{"model": "contrastive image-text model", "train_examples": 50862, "image_size": 64, "embed_dim": 256, "encoder_stem": "deep", "text_encoder_bias": "all", "eps": 1e-08, "max_precond_dim": 1536, "one_sided": false, "weight_decay": 0.2, "adamw_weight_decay_other_params": 0.01}
Rows from block 5 of the text encoder of a small contrastive image-text model, named by matrix and row number. Rows with one number belong to one neuron. Each number is 128 + 24 x the weight over its row's rms, rounded and kept within 0 to 255. All counts start at 0.
After each neuron's rows are labels from the 100 texts, of 14848, where the neuron reaches its largest size: "fires on" is the input token at the peak. Only what is clearly more common there than usual is listed. The data: photos with spoken descriptions (Open Images, Localized Narratives).
# gate: MLP gate (text_encoder.blocks.5.mlp.gate.weight, 384x192), inputs 64-127
# fc1: MLP up (text_encoder.blocks.5.mlp.fc1.weight, 384x192), inputs 64-127
# fc2: MLP down (text_encoder.blocks.5.mlp.fc2.weight, 192x384, transposed), outputs 64-127

gate.368 [124 126 122 128 131 131 120 140 106 121 190 102 130 180 103 131  94 100 118 141 179 135 131 112  97 169 154 121 142 128 105 127 123 119 117 108 131  93 102 105 126 116 133 117 180 104 160 134 167 128 113 108 162 137 122 136 138 132  96 169 171 116 170 104]
fc1.368 [161 155 142  96 121 130 154 166  91 104 127 149  95 144 161  91 149 101 183 146 132 139 109  86 143 141 131 129 112 133  94  85 105 139 152 136 155 182  86 135 126 109  91 102  89 152  81 128 105 103 124 126 187 178 138 119 107 130 134  87 104 123 123 116]
fc2.368 [136 134 103 120 198 134 127 115 118 120 167 102 123  97 144 144  97 113 136 128 145 152  95 150 133 120 126 127 120 120 140 146 103 110 125 144 119  84 102 137 160 146 100 121 136 113 152 106 169 134 136 136 150 139 137 152 114 121 179  94  91 182 152 104]
fires on: "."; "can"; "there"

gate.382 [147 156 145 106 127 111 131 161 150 134 154 102 118 131 169 126  94 126 141  99 150 159 107 124 177 144 129 143  79 133 121 179 179 139 132  92 124 122 185 127 137 158 131 135  96 114 132 137 140 130 116 131 132  95  87 156 117 175  91 122  80 120 125 109]
fc1.382 [146 165 108 132  74 137 156 114 113 172 148 131 171 131 154  89 121 104 138 133 112 141 120 137 112  79 183 121  99 126 155 117 109 132 144 149 104 146 120 131 146 125 130 145 130 130 122 106 113 125 119 148 160 106 123 114 144 144 117 117 175 120 133 116]
fc2.382 [138 126 113 155 134 157 138 110 150 156 125  77 105 112 128 119 123  83 166 135 162 174 137 139 105 168 154 128 135 123 101 150 152  83 129 124 148 140 168  84  97 139 152 124  77 131 121 125 150 100 137 150 107 160  68 156 170 142 146 173  96 159  95 130]
fires on: "see"; "on"; "in"

gate.74 [159 127 164 140 140  80 100  89 118 115 171 103  97 117 131 106 112 183 135 134 127 127 120 154 135 132 154 145 179 145 160 130  85 142 141  97  90 150  96 126 109 123  84 119 103 137 175 153  98 141 111 135 136 143 111 169 115 124 111 109 182 132 163 164]
fc1.74 [ 95 137 134 108 120 114 169 119 116  82  50 116 111 143 102 122 121 143 139 109  86 105 143 150 130 148 118  99 134 139 166 160 144 138 137 165 169 158 126 105 157 125 102  98 114 111 100 104  98 124 148 104 123 107 137 105 129 130 109 132 111 138 127 106]
fc2.74 [134  98 147 114 113 133 153 167 111 114 144 131 115 131 156 121  85 136 154 129 123 134 147 124 118 120 163 124 158 131 127 127 135 149 103 102 147 148 129  71  85 125 143 148 142 119 146 132 154 130 132 167 131 123 125 103 127 154 102 123 116 131 151 121]
fires on: "this"; "and"; "picture"; "image"

gate.81 [117  91 148 170 118 111 175 162 127 178 132 113 141 111  99 164 146 110 137 136  89 149 118 121 175 147 125 115 158 150  88 127 113  96  78  99 112 142 112 155 146 145 115 112 122 155 101 197  74 120 118 106 143 125 135 181 171 184 143 173 105 143 135 112]
fc1.81 [127 144 107 131 127 135 146 119 110 158 137 126 125 137 138 108  93 153 130  90 129  97 127 111 144 159  90 145 125 119 167 134 119 106 120  88 111 160 129 133 131 142 123 121 110 153 108 135 152 188 145 115 116  94 103 115 126 134 157 180 133 102 172 140]
fc2.81 [122 135 141 118 176 135 146 126 140 108 138 155 117 107 107 111 132  82  81  81 138 127  77  95  92 117 110 121 143 129 130 144 131 123 119 126  84 100 132 133  54 110 174 187 125 138 126 110 116 104 119 124 136  96 134 133 115 135 116 148 145 140 156 126]
fires on: "in"; "."

gate.350 [104 101 137 113 135 155 149 122 129 191 154  99 154 135 131 128 138 169 161 125 116 151 100 143 136 152 118 155 114 135 112 121 155 129  63 102 155 139  97 155  94 111 106 119 141 130 126 135 103 148  95 109 139 127 147 145 144 135 103  87 171 150 113 185]
fc1.350 [159 128 191 132  87 150 107 130 123 138 122  95 151 134 137 146 143 165 123 121 131 125 145 133 121 134 109 172 125 147 134 124 147 120  89 144 136 140 123 146 104 119 139 131 144 165 167  83 127 148 168  96 177 100 145 126 167 124 101 154  94 130 179 152]
fc2.350 [142 118  93 129 124 157 124  98 128 142 108 122 149 138 161  67 138 109 130 128 135 107 128 147 128 116 124 132 139 148  84 126 107 134 117 140 149 126 139 119 115 137 128 154 113 150 142 122 186 151 138 155 139 118 127 109 102 153 100  95 128 134 125 114]
fires on: "see"; "on"; "table"

gate.214 [147 138 115 144 145 107 104  90 120 142 137 102 117 111 104 129 141 105 112  85 127 139 105 107 160 101 104 127 108 119 149 126  98  97 129 129 136 147 173 134 122 146 105 126 141 182 118 102 169 168 115 140 144 170 137 131 105 128 144 145 113  90 147  85]
fc1.214 [138 132 149 153 154 160 121 133 146 170 122 145 118 140 108 157 126 153 133 124 140 144 123 142 142 168 113 115 122 141 121 117 126 135 115  69 123 118 164 123  98 114 181 127 113 118 118  94 129 111 106  92 172 130 150 140 140 167 120  97 131 143 113 117]
fc2.214 [137 156 111 128 106 151 116 153 125 108 140 122 108 122 177 146 175 135  94  98 117 161 165 161 143 136 130 120 125 148 100 128 128 160 142 145 163 105 124 108 116 218 106 152 160 134 137 137 143 136 170 118 168 106 100 124 109 122 131 123 151 148  79 135]
fires on: "can"

gate.139 [147 137  89 100 123 114 154 115 146 115 130 118 122 128 130  93 141 127 133 115 155  77 112 161 112 100 143 117  97 128 127 110  93  80 108 158 151 121 108 173 142  74 162 136 192 141 130 109 123 117  99 135 122  86 152 120 143 143  89 144 166 130 125 137]
fc1.139 [125 143 111 179 100 133  75 154 119  96 134 109 118 164 167 141 159 128 105  95 148 114 177  80 173 155 164 172 144 127  95 135 112 150 139  93  92 146 102  88 100 147 108 146 109 142  95 119 139 109 113 178 110 119 139 147 128 123 151  79 134 141 119 129]
fc2.139 [134 115 106  40 128 159 122 103 128 119 116 101 119 125 143 145 110 137 113 109 121  65 111 107 137 108 146 124 130 123  94 132 152 128 156 141 130 152 111 141 105 108 112  90 124 169 135 138  86 147 123  85 128 153 136 123 111 124  84  90 152 150 129  96]
fires on: "see"

gate.210 [103 100 131 177 142 143 169 128 115 134  94 102 117 135 127 111 158 132 159  87 122 132 126 132 150 171  76 141  97 140 141 139 149 114 133 114 159 148 106  82 134 109 155 138 179  94 139 151 114 103 142 118 149 103 145 121 111 141 150  93 108 143 135 136]
fc1.210 [167 115 131 147 111  89 123 131 118 127 128 168 165 125 143 120 107 157 122 144 130  85 163 101 103 108 141 117 158 166 121 144 105 156 150 148  91  85 125 125 118 173  91 148 118 182 100 118 121 124 174 149  93 127 104 150 119 135  87 129 141 118 110 137]
fc2.210 [137 143 125 101 131 137  99 148 127 124 126 130 111 105 116 139 111 128 160 146 110 129 148  92 121 140 140  79 120 156 111 133 145 121 117 109 122 118 134 132 172  93 120  97 106 157 134 153 137 124  91 138 139 137  84 125 142 139 170 140 142 147 105 152]
fires on: "the"; "is"; "at"

gate.204 [104 118 164 100 139 143 145 150 127 122 127  94 147  53 105 137  97 140 162 160 168 115 136 156  96 130 108 121 144 112 126 149 136 140  95  93 110 101 134 161 151 139 124 131 115 122 136 139 144 129 133 138 167 104 122 184 119 113 126 134 128 100 138 136]
fc1.204 [ 89 122 130 119 148  90 138 142 136 149 145 138 175  98 173 113  83 100  91 122 172 109 162  96 156 134 178  96 134 124 161 124 121 124 109 150 146 116 119 139 135 157  96 131  98 165 140 108 144 112 140 122 121 124 104 152 114 123 149 153 126 115 130 115]
fc2.204 [133 117  89 124 119 152  90 198 107 117 122 114 119 155  99 116 127 132 142 126 144 122 142 117 108  93 146 138 113 116 168 133 165 117 174 129 133 168 136 117 144 140 150 124 131 105 148 127 125  79 134 151 148 111 116 109 139 142 118  56  70 132  91 118]
fires on: "can"

gate.291 [130 166 169 116 172 105 123 100 147 146 143 171 150 148 154 123  87 129 165 131 139 127 110 110 145 147 141 141 138 115 170 106 111  95 151  89 167 112 140 131 168 158 108 128 164 138  94 102 170 111 125 163 151 108 156 132 141 131  99 147 108 107 117 145]
fc1.291 [134 144 117 139 155 129 116 150 109 136 131 113 102 103 165 116 148 131 124 112 119 159 116 115 129 113 106 115 143 139 119 140 107 151 139 139 138 182 104 145 103 136 133 134 112 153 170 145 123 146 134 119  75 168 138 146 123  93 131 109 113 144  77 121]
fc2.291 [101 169 160 106 102 128 117 130  80 172 115 149 111 132  80 152 147 133 126  94 148 131 141 140 105 125 101 134 153 122 103 117 131 132 115 167 139 169 122 124 145 146 153 120 116 127 177  95 149 119 148  90 143  77 142  87 136 108 113 126 127 138 103 136]
fires on: "."; "see"; "image"; "this"

gate.222 [124 130  98 107 128 151 147  99 146 165  96 153 113  89 138  89 132  75 104 121 176 128 146 139 127 118 147 109 127 127 155 146 105 132 168 166 111 146 113 168 106 132 142  96 163  82 134 121 151 115 135 136 104 173 147 124  98  91 107 106 154 169 159 133]
fc1.222 [151  99 153 159 152 115 139 122 124 108 124 135 125 119 190 108 123 135 124 112  62 161 176 149 108 180 114 137 106 106 129 139 129 114 153 139 135  94 143 135 114  94 124 137 114 151 141  89 157 149 100 100 162 148 135 125 132  79 169 117 109 147 128 151]
fc2.222 [153  95 166 116  92 129 130  53 141 119 143 143 113 132 133 119 102  65 111 109 139  93 111 164 153 126 108 174 132  94  93 111 155 103  88 128  90 112 118 120 113 171 138 119 134 138 147 130 133 108 174 131 169 121 110 133 165 127 110 125 109 112 150 119]
fires on: "in"; "is"

gate.225 [109 173 106 150 127 118 125 146  92 129 171 113 154 102 134 112 154 131 113  91 149 105 124 117 105 177 127 158 118 118 130 136 110 144 135 100 132 160 112 113 125 143 119 113 134 107  97 167 151 157 130 113 108 128 135  95 156 161 148 137 115 134 133 102]
fc1.225 [153 120 143 148 116 100 122 133 130 130 106 130 151 111 148 104 122  95 131 141 143 137 145 169 115 109 100 150  94  91 133 167  99 112 101 121 142 123 115  90 166 135 107 127 152 132 108  90 117 132  69 118  89 138 115 113 138 110 109 136 128 180 194 130]
fc2.225 [ 96 139 118 117 146 148 134 130 131 122 118 143 135 169 145 171 141 131  92 168  72 130 139 116 146 123 138 104 124 144 160 118 126  87 164 128 179 116 141 134 159 136  93 131 116 121 122 150 107 144 108 110 121 108 108 146 120 148 154 131  96 113 174 140]
fires on: "can"; "a"; "there"

gate.349 [137  79 161 124 168  73 121 108 137 134 149  69 135 130 178  95 131 149 147 129 117 126 107  97  93 115  97  88 133 101 148 143 102 127 162  89 147  87 108 154 144 156 134 134 116 147 164 153 152 143 120  93 109 153 121 117 150 117 138 178 101 126 131  64]
fc1.349 [120  81 115 137 104 105 113 172 158 129 148 119 102 102  99  95 139 135  96 122 144 149 108 141  99 121 128  93 127  86 124 171  80 155 149 122 108 113  96 151 139 150 100 156 134 185 156 158 122 146  99 125 131 168 122 130 105 133 119 139 108  84 136 119]
fc2.349 [128  92 102 146 136 136 124 181 131 140 142  97 106 133 147 139 102 159 176 145 158 159 116 128 104 154 164 108 121 149 113 157 120 165 136 140 133 119 163 138 132  79 158 102 148 151 136 127 101 177  87 140  98  66 141 133 195 146 128 132 180 107 141 119]
fires on: "this"; "can"; "we"; "<end>"

gate.94 [137  95 123 131 158 167 139 136 134 108 115 109 137 113  84 145 106 103 136  86 128  96 175 164 132 106 134  99 122 110 116 118 117 156 159 114 147 130 137 164 172  93 122 151 125 112 186 101 128 113 128 136 118 141  88 132 167 108 106 176 125 134 118 125]
fc1.94 [136 105  72 142 176 115 180 153 121  91 114  78 151 154 139 135 131  85 108 123 140 151  91 129 118 149 124  80 123 109 114 132 113 127 161  97  98 162 168 122 111 110 122 148 152 158 148 156 114 102 115 154 117 123 140 159 173 134 134 140  84 128 122 158]
fc2.94 [109  95 126 147 116 113 146 169 143 146  89 128 137 130 143 168 131 136 103 150 117  86 110 135 109 131  94  98 128 109 121 113  67 126 166  98  89 122 190 106 119 119 157 115 133 130 120 125 115  94 111 163 118 121 117 111 132 135  98 169 103 143 123 100]
fires on: "can"; "<end>"

gate.229 [149 117 122 178 155 155 115 103 131 118 128 130 120 159  93 150  93 119 121 121 157 155 123 141 177 136 143 129 110 121 139  95 114 173  60  92 166 104 145 109 171 110 134 123 151 133 141 111 135 127 117 161 144  94 158 157 127 102 126 116 147 120 146 128]
fc1.229 [140 127  81 127 151 125 120 121 105 140 151 144 156 104 155 137 148 156 164  86 123  98 116 160  78  88 129 124 121 131 118 113 168 124 112 129 152 137 123 145 158 123 115 111 148 138 123 150  98 101 117  93 118 105  96 108 121 162 124 167 129 110 131 129]
fc2.229 [142  75 156 125 116 135  90 159 139 132 148 174  78 132  96 119  99 160 132 130 111 102 128 109  78 120 129 143 111 107 100  65 132  90 141 127 125  62 104 106 135  80 136 144 117 142 114 119 126 170  78 119 149 111 150 160 104 132 121 143 126  87 138 121]
fires on: "in"

gate.148 [173  81 135 126 135 137 148 156 169 132 106 119  98 110  87  80 133  65 140 146 128 135  94 112 160 104 152 127 113 126 161 117 144 113  94 113 128 113 120 160 119 138 121 139 127 213  89 113 141 142 172 133 127 140 134 157 124 133 107 111 153 127 128 103]
fc1.148 [105 136 136 120 147 137  93 132 113 105 105 140 101 174 201 117 130 103 122 123  88 118 116 147  92 169  89 159  99 152 123 134 109 126  95 110 113 152 131 149 147 131 108 120  86 113 129 149 116 104 117  94 142 168  86 131 110  99 109 140  86 144 134  88]
fc2.148 [135 183 111  97  86 125 131 154  98 139 161  92 147 106 122 100 141 131 138 118 120 161 165 163 134 136 129 117 129 129 101 105 126 148 113 104 179 122 111 126 105 202 119 108 132 191 132 151  89  97 137 114  98 134 126 129 115 173  85  89 125 132 195 122]
fires on: "can"

gate.244 [127 159 149 138 110 137 157 117 121 177 159 145 128 154 146  89 168 122 171 156 144 180 109 103 158 153 132 125 166  89 179 147 116 125 120  95 163 119 135 155 100 115 158 149 168 108 141 179 135 135 116 151 106  86 140 129 126 104 126 150 125 162 138 110]
fc1.244 [140 108 113 118  90 171 123 149 123 118 153 139  97 127 139 152 142 122  82 156 115 120 120 179 127  95  79 143 156 160 151  95 115  94 159 110 101 156 117 137 133 127 115  98 119 141 130 129 135 183 128 120 209 161 146 113 127 107 149 116 134 109 140 146]
fc2.244 [148 150 112 123 125 128 118 106  85 170 116 139 140 128 114 142 139 102 145 187  84 104 163 143 127 176  94 134 119 109 143 115  78 102 116 124 117 124 121  87 125  89 133 125 111 135  96 153 107 190  79 158 147 122 115 119 134 110 111  81 111 137 132 102]
fires on: "this"; "on"

gate.100 [139 115 109 149 141 134 143 120 151 113 200 142 113 110 120 127 147 131 104 151 149 115 121 139 137 129 134 127 132 108 115  99  70 151 137 109 104  96 137 137 149  77 121 149 166 148  87 111 139 121  50 127 144 130 127 131 155 141 164 126 105 101  72 169]
fc1.100 [143 113 149 125 191 162 105  80  85  82 161 144 119 104 141 114 148 116  90 131 190  98 127 119 116 160 137 127 116 127 140 162 127 132 167 118 108 129 146 113 131 136 133 108 138 149 106 123 175 149 155 150 138 126 100 106 141 159 129 154 110  58 160 123]
fc2.100 [ 97 138 139 140 118 126 141 164 126  99 182  81 119 131 179 147 136 138 129 164 113 124 156 137 172 164 124 132 103 122 111 129  86 163 147 109 112 134 150 120  97 124 164 113  97 118 126  97  82 109 115 107  90  85 107 136 148 114 158 121 135 153 108 128]
fires on: "this"; "image"; "picture"; "can"

gate.339 [ 90 132  93 120 149 139  92 151 111 187 166  99 134 143 129 121  81 125  89  88 134 131 143 148 158 128 122 140 132 114  75 111 132  73 107 128 126 154 116 160 121 137 138 132 135 145 105 102 131 102 110 119 161  94  79 117 130 147 148 137 117 147 119 134]
fc1.339 [150 142 132 126 125 137  75 105 145 116 107 131  80  96 103 115 107 162 108 140 131 144 135 130 119 139 119 108 133  93 134 194  91 143  70 157 105 160 127 125 126  96 163 118  84 122 121 135 149 144  84 124 156 124 153 148 127 115  92 108 112 162 102 115]
fc2.339 [104 131  77 129 146 141 101  96 129 141 120 130 142 116 122 120 120 125 124 159  83 141 126 116 101 111 160 117 132 122 128 125 113 143 123 147 152 122 139  98 149 132 155 124 145  92 105  91 143 117 175 138 143 135 153  86 161 142 132 107 124 120 125  89]
fires on: "can"; "is"; "<end>"; "yellow"

gate.230 [109  97 165 130  92 124 144 129 106 138 119 110  89 117 155  90 100 160 133 107 158 108 164 153 122 111 157 122 189 134 108 112 110 109 109 116 149 109 117 114 128 120 116 138 143  97 143 141 104 167  69 118 132  95 107 111 120 137  91 126 158 127 115 116]
fc1.230 [117 151 158 141  91  89 110 141  98 126 136 151  96  98 144 144 179 116 112 112 133 126 105 138 105 101 177  80 178 128 108 135 118  61 130 125 146  97 149 151 156 155 140  89 144 111  95 137 111 122 127 120 114 150 110 130 119 135  79 158 146 141 109 127]
fc2.230 [100 131 103 127 140 128 148 150 130 122  93 131 143 132 146  96 133  84 106 167 144 145 129 138 150 129 136 104 132 106 107 162 136  96 142 114 103 141 173 118 141 119 137 118 114 144  95 160 107 129 118 156  94 146 141  80 133 113 156 133 138 163 162 160]
fires on: "and"; "this"

gate.103 [105  81  77 120 135 151 142 116  91 178 108 114 183 131 161 146  93 108 123  91 145 134 130  84 124 153 113 166 113 124 134 189 152 145 109 136 145 147 162 138  96 108 152 112 115  83 178  74 125 155 129 120 149 130 136  86  91 106  84 134 121 150 121 142]
fc1.103 [135 131 118 106 116 136 132 140 167 139  96 140 145 136 108 154 128  91 108  91 136 117 121 117 159 141 161 155 139  97  95 127 156 116 132 124 107 125 139 170 143 111 102 142 145 118 115 146 113 145 137 165  93 126  98 113 135 173 128 163 139 115  76 152]
fc2.103 [109 142 157 160 113  98 101 130 128 136 113 142 161 141 139 112  91 153 127 111 163 109  74 136  88 157  94 140 150 127 114 177 156 178 102 137 131 128 110 115 111 162 133 129 136  95 103 131 105 128 121 144 120 133 137 106 118  81 113 133 121 112 142  99]
fires on: "see"

gate.59 [115 103 119 150 128 134 142 115 107 169 149 155 114 133 120 171 119 157 144 109 104 125 134 137 136 143 143 121 139 146 101 149 150 126 176 135  93 117 150 126 157 114 111 191  92 103 161 134 139 128 154 136 137 188  83 151 136 131 135 149 135 120 127 137]
fc1.59 [110 128 133 139 121 108 131 114 139 155 156 172 111 153  93 158 121 151 123 119 136 135  85 102 107 103 150 125  88 153 119 157  99 132  76 144 127 137 138 123 101 104 108 119 152 136 140 103 124 127 128 180 143 141 132 149 119 128 157 148 117 130 149 155]
fc2.59 [123  97 169 105 101  94 146 170 148  87 110 121 106 114 154 101 142 132 154 147  97 125 140 130 134 133  97 130 151 125 160 133 114 126 145 121 120  87 133 140 104 116 178 134  79 117  91 169 136 128 121 115 124 122 130 119 104 125 110 125 115  90  88 100]
fires on: "this"; "."

gate.250 [154 130 135  85 115 139 153 138 131 116 141  99 122 110 141 151 175 149  93 164  77 132 128 122 143 151 101  85 122 169  85 171 126  80  91 139 150 135 132 149 162 104  92 109  90 143 105 122 137 168 152 100 100 137 159 127 145 108 165 138 152  88  96 119]
fc1.250 [117 123 114 116 160 100 123 152  41  91 159 130  53 110 128 121 121 146 108 153 106 116 118 177 124 113 140 123 128 121 145 131 133 106 100 131 162 135 151 161 153 127 128 116  54 122 156 137 113 135 136 118 132 123 165 159  91  96 108 141 143 104 159 104]
fc2.250 [133 176 112 124 165 143 147 129 109  94 120  96 124  92 160 139 150 138  97 134 158 138 101 105 143 149 125 133 138 128 144 120 127 133 109 139 107 110  78 118 129 148 131  89 136 110 138 121 143 124 130 132 131 147  97 151 109 114 136  83  87 123 142  96]
fires on: "and"; ","; "there"; "see"

gate.136 [113 129 118 148 136 157 130 123 111 170 166 156 119 122 104 140  95 161 141 124 121 109 168 163 171 106 136 118 119 104 119 130 112 141 110 144 136 129 143 127 146 121 130 122 106 114 143 117 145 136 137 156 119 130 127 147 161 129 136  72 152 129  75 102]
fc1.136 [153 135  76 158 144 130 131  98  80 154 160 142 149 107 160 151 120 147 161  81  98 127 158 109 144 113 114 151 115 120 174  91 123 148 112  97 129 140 131  99 142 120 144 135  97 138 116 110 187 101 126 125 128 129 165 106 179  77 117 117 127 155 108 114]
fc2.136 [143 118 110  98 108 114 119 177 119 153 124 140 170 162 183 126  96 127 162 171 141  88 141 137 129 145 140 152 182 190 131 131 120 105 139 116 141 128 118 142 115 108 142 126 107 150 120 162 105 146 126 151 139 143 117 125 108 132 139  83 160 108 168 147]
fires on: "see"; "image"

gate.327 [100 150 124 121 128 175 121 141 149 140 123 104 161 156 119 113  69 139 127 139 121 131 125 128 129 119 129 103 120 114 115 119 113 131 112 125 142 153 147 132 130 125 200 127 130 147 144  78 139 155 104 126 146 138 128 142  88 149 119 160 153 119 107 117]
fc1.327 [149 118 111 132 127 151 121 150 104 136 167  98 101 170 127 131 147 131  96 118 142 162  99 132  80 126 132 149 138  89 135 126 175 126 138 109 149 126  93 124 177 147  89 146 144 114 150 154 122 137 107 103 118 116 121 103 116 148 137 137 141 118 102 121]
fc2.327 [122 160 124 109 111 117 125 128 159 109  99 157 112 147 154 185 138 160 146  91 101 101 143 153 101 141 125 124 127 103 135 147 145 117 102 135 127 113 150 109 162 202 119 155  92 147 125 173 148 146 168 115 133 128 137 125 138 117 128  77 133 108 130 140]
fires on: "the"; "a"; "."; "on"

gate.11 [139 123 135 156  98 124 104 156 118  74 140 101 127 155 105  78 110 121 102  98 111 180 106 140 112 113 167 170 111 145 124 142 119 124 108 109 187 121 119 122 143 142 133 145 131 116 170 110  88 177 103 164 116  96  97 151 138 118 142  96 130 119 122 104]
fc1.11 [133 161 139 141 121 142 116 119 128 131 190 182 112 126 139 144 138  67  86 103 111 131  80 102 119 153 144 129  88 109 129 159 169 162 123 103 159 147 108 117 144 170 130 132 140 137 110  96 183 132 133  76 156  88 138 155 140 158 102 173 160 138 123 115]
fc2.11 [105 144  82 117 138 147 175 128 157  90 144  91 107 142 141 139 122 146 181 145 104 156 134 128 144 148 103 129 146 140 117 134 102 134 112 115 120 119 123 155 143 128 105  72 101 170 141 146 137 129  91 145 132 146 112 134 139 130  96 105 147 103 116 139]
fires on: "the"; "this"; "is"; "can"

gate.119 [143 110  95  87  85 129 111 148 145 144 108 140 139 138 117 147  86 123 121 150 193 128 118 145 153 136 127 140 122 114 144 124 143 108 150 124 104  85 146 117 164 165  92 127  78 155 126 140 151 131 116 115 188 176 120 120  97 120 152 155 164 136 155 131]
fc1.119 [100 167 126 154  89 150 154 163 105  77 184 131 130 147 102 103 195 196 108 157 100  68 129 113 151 129 156 108 144 142 124 111 127 150  79  88 106 145  85 102 122 101 151 106 120 127 117 143  77 151 117 114 151 173  90 159 125 130 139 130 104 102  97 132]
fc2.119 [100  81 113 107 122 125 119 120 110 107 164 126 125 138 144 113 121 143  97 184 133 163 162 120 140 138 147 107 158 155  82 109 120 120 145 112 137 103  98 128  94 142 126 110 169 127 167 115 123 132  85 150 129 148 134 153 114 142 169 139 140  87 130 110]
fires on: "see"

gate.33 [110 114 160 102 105 112 100 163 142 134 125 129 104 118 139 123 123  86 183 131 144 111 116 118 128 164 152 135 108  80 144 104 122 120 120 139 144 152 125 116 136 146 135 122 108 105 177 129 149 122  58 110 130 164  95 136 147 106 127 151 140 167 149 164]
fc1.33 [112 142 103 152 105 129 158 132 124 130 142 116 120 142 145 122 129 138 124 165 138  94 116  89  95 116 103 115 120 124 120 160 112  87 169 149 104 117 163 154 167  93 162 133 100 157 121 165 117 133  98 110 134 137  85 100 125 112 147 105 125 145 106  93]
fc2.33 [122 114  93 103 142 146 160 150 129 157 185  88 161 103 115 155 146 112 119 144  96 144 175 103 115 103 174 115 142 117 119 120 136  98 120 127 104 151  75 102 119 189 151  92  82 141 123 127 127 105 133 131 106 125 136 162 138 141 110 164 102 151  96 130]
fires on: "can"

gate.181 [131 155 157 143 164  83 136 123 137 133 104 124 115 110 118 134 147 129  58 116 118 118 115 166 156 192 137 157 109 125 129 107 118 138 147  87 116 131 110 152 149 157  86 133  94 176  62 147 130 121 106 139 131 122 129 130 103 107 165 118  96 112  61 147]
fc1.181 [ 75 121 123 145  94 133 123 140 129 103  85 132 133 124 154 131 119 135 152 116 111 143 127 144 146 122 129 162 158 149 168 135 117 117 167  99  98 153 142 163 129 123 104 127 119 129 135 156 179 125 131 130 122 106 144 114 116 150 142 144  94 139  51 147]
fc2.181 [122 139 122 112 193 134 127 144 134 119 129 131 151 122 137  88  82 135 119  98  89 136 130 171 129 113 109 144 151 132 134 152 143 116 130 119 150 108 105 164 168 173 149 113 144 141 142 165  89 167  99 174 151 161 124 125  68 123  88 105 167 109 102 141]
fires on: "this"

gate.356 [147  95 143 101 150  96 136 114 120 111 109 110 100 158 128 153  96 142 103 130 137 110 126 129 135 124 135 101 106 139 122 112 103 131 157 113 110 157 102  80 139 137 143 183 132 145 128 152  96 111 117 129 152 104 104 145  96 113 178 106 117 133  99 112]
fc1.356 [100 145 123 169 153 133 148 111 130 124 140 134 151 143 124 123 107  94  96  93 111  97 172  95 143 122 132 133 127 151 127 146  87 101 108 127 117 108 144 146 151 127 142 114 138 130  94 161 108  97 118 133 144 122 111 139 130 138 140 165 107 140 149 151]
fc2.356 [ 83 123 136 149 137 116 105 103 130 168 152  78 150 166 110  90 150 100 133 129 138  83 140 135 165 124 159 110 129 149 113 107 127 145 131 134 141 102 109 143  99 117 194 146 146 111 115 153 110 141 140 142 134 160 114 119  89 128  92 149 152 151 118 153]
fires on: "in"

gate.92 [124 105  94  98 135 113 122  88 125 107 135 103 117  93 123 130 137 126 106 127 146  92 131 128 177 163 130 108 149 151 122 124 136  92 144 154 139 149 112 139 113 134 159 167 176 144 170 148 134  94 119 169 182 132 122 139 125 167 117 112 121 120 153 122]
fc1.92 [103  97 108  80 133 107 147 133  93 146 122 135 141 123 113 137 105 156 154 162 159 116 142 140 159  89 135 123 117 142  93  91  87 115 140 133 159  78 145  92 138 156 136 151 134 101 155  89 105 122 106 140 141 130  81 117 149 160 139 133 135  86 155 123]
fc2.92 [139 145 128  78 147 172 153 169 145 116 116 112 148 157 159 125 110 112 133 113 125 105 118 116 149 134 148 122 116 126 109 132 133 101 130 128 122 121 139 118  98 104 100 159 150 133 151 192 113 121 160 182  88 102 124 122 125 142 109 142 127 148 102 131]
fires on: "and"; "this"

gate.13 [130 127 141 143  95 100 177 127 144 155 125 104 138 164 137 152 145 105 150  92 134  94 147 150 182 136 124 112 120 132 107 130 138 122  89 109 123 103 160 152 122 142 115 143 130  99 170 105 139 128 110 115 181  95 113 172 133 147 118 151 133 135 114 139]
fc1.13 [130 165 111 129 144 121 131 107 113 120 127 129 167 149 139 156 121 168 109 131 106 108 161 139 135 126 134 117 133 129 155 135 164 132  97 117 119 124 140 114 128 109 114 166 143  75 131 111 162  81 106  85 160  83 109 105 104 151 161 147 140  88 106 162]
fc2.13 [129 109 160 166 146 168  90  86 110 116 137 177 124 134 115 160 116 111 106 110 108 125 184 108 167 111 131 114  65 136 140 150 120 100 116 117 153 154 159  90 134 106 105 110 120 107 109 108 127 163 115 132 111 128 105 125 140 136 139 150 135 144 148 112]
fires on: "this"; "in"; "see"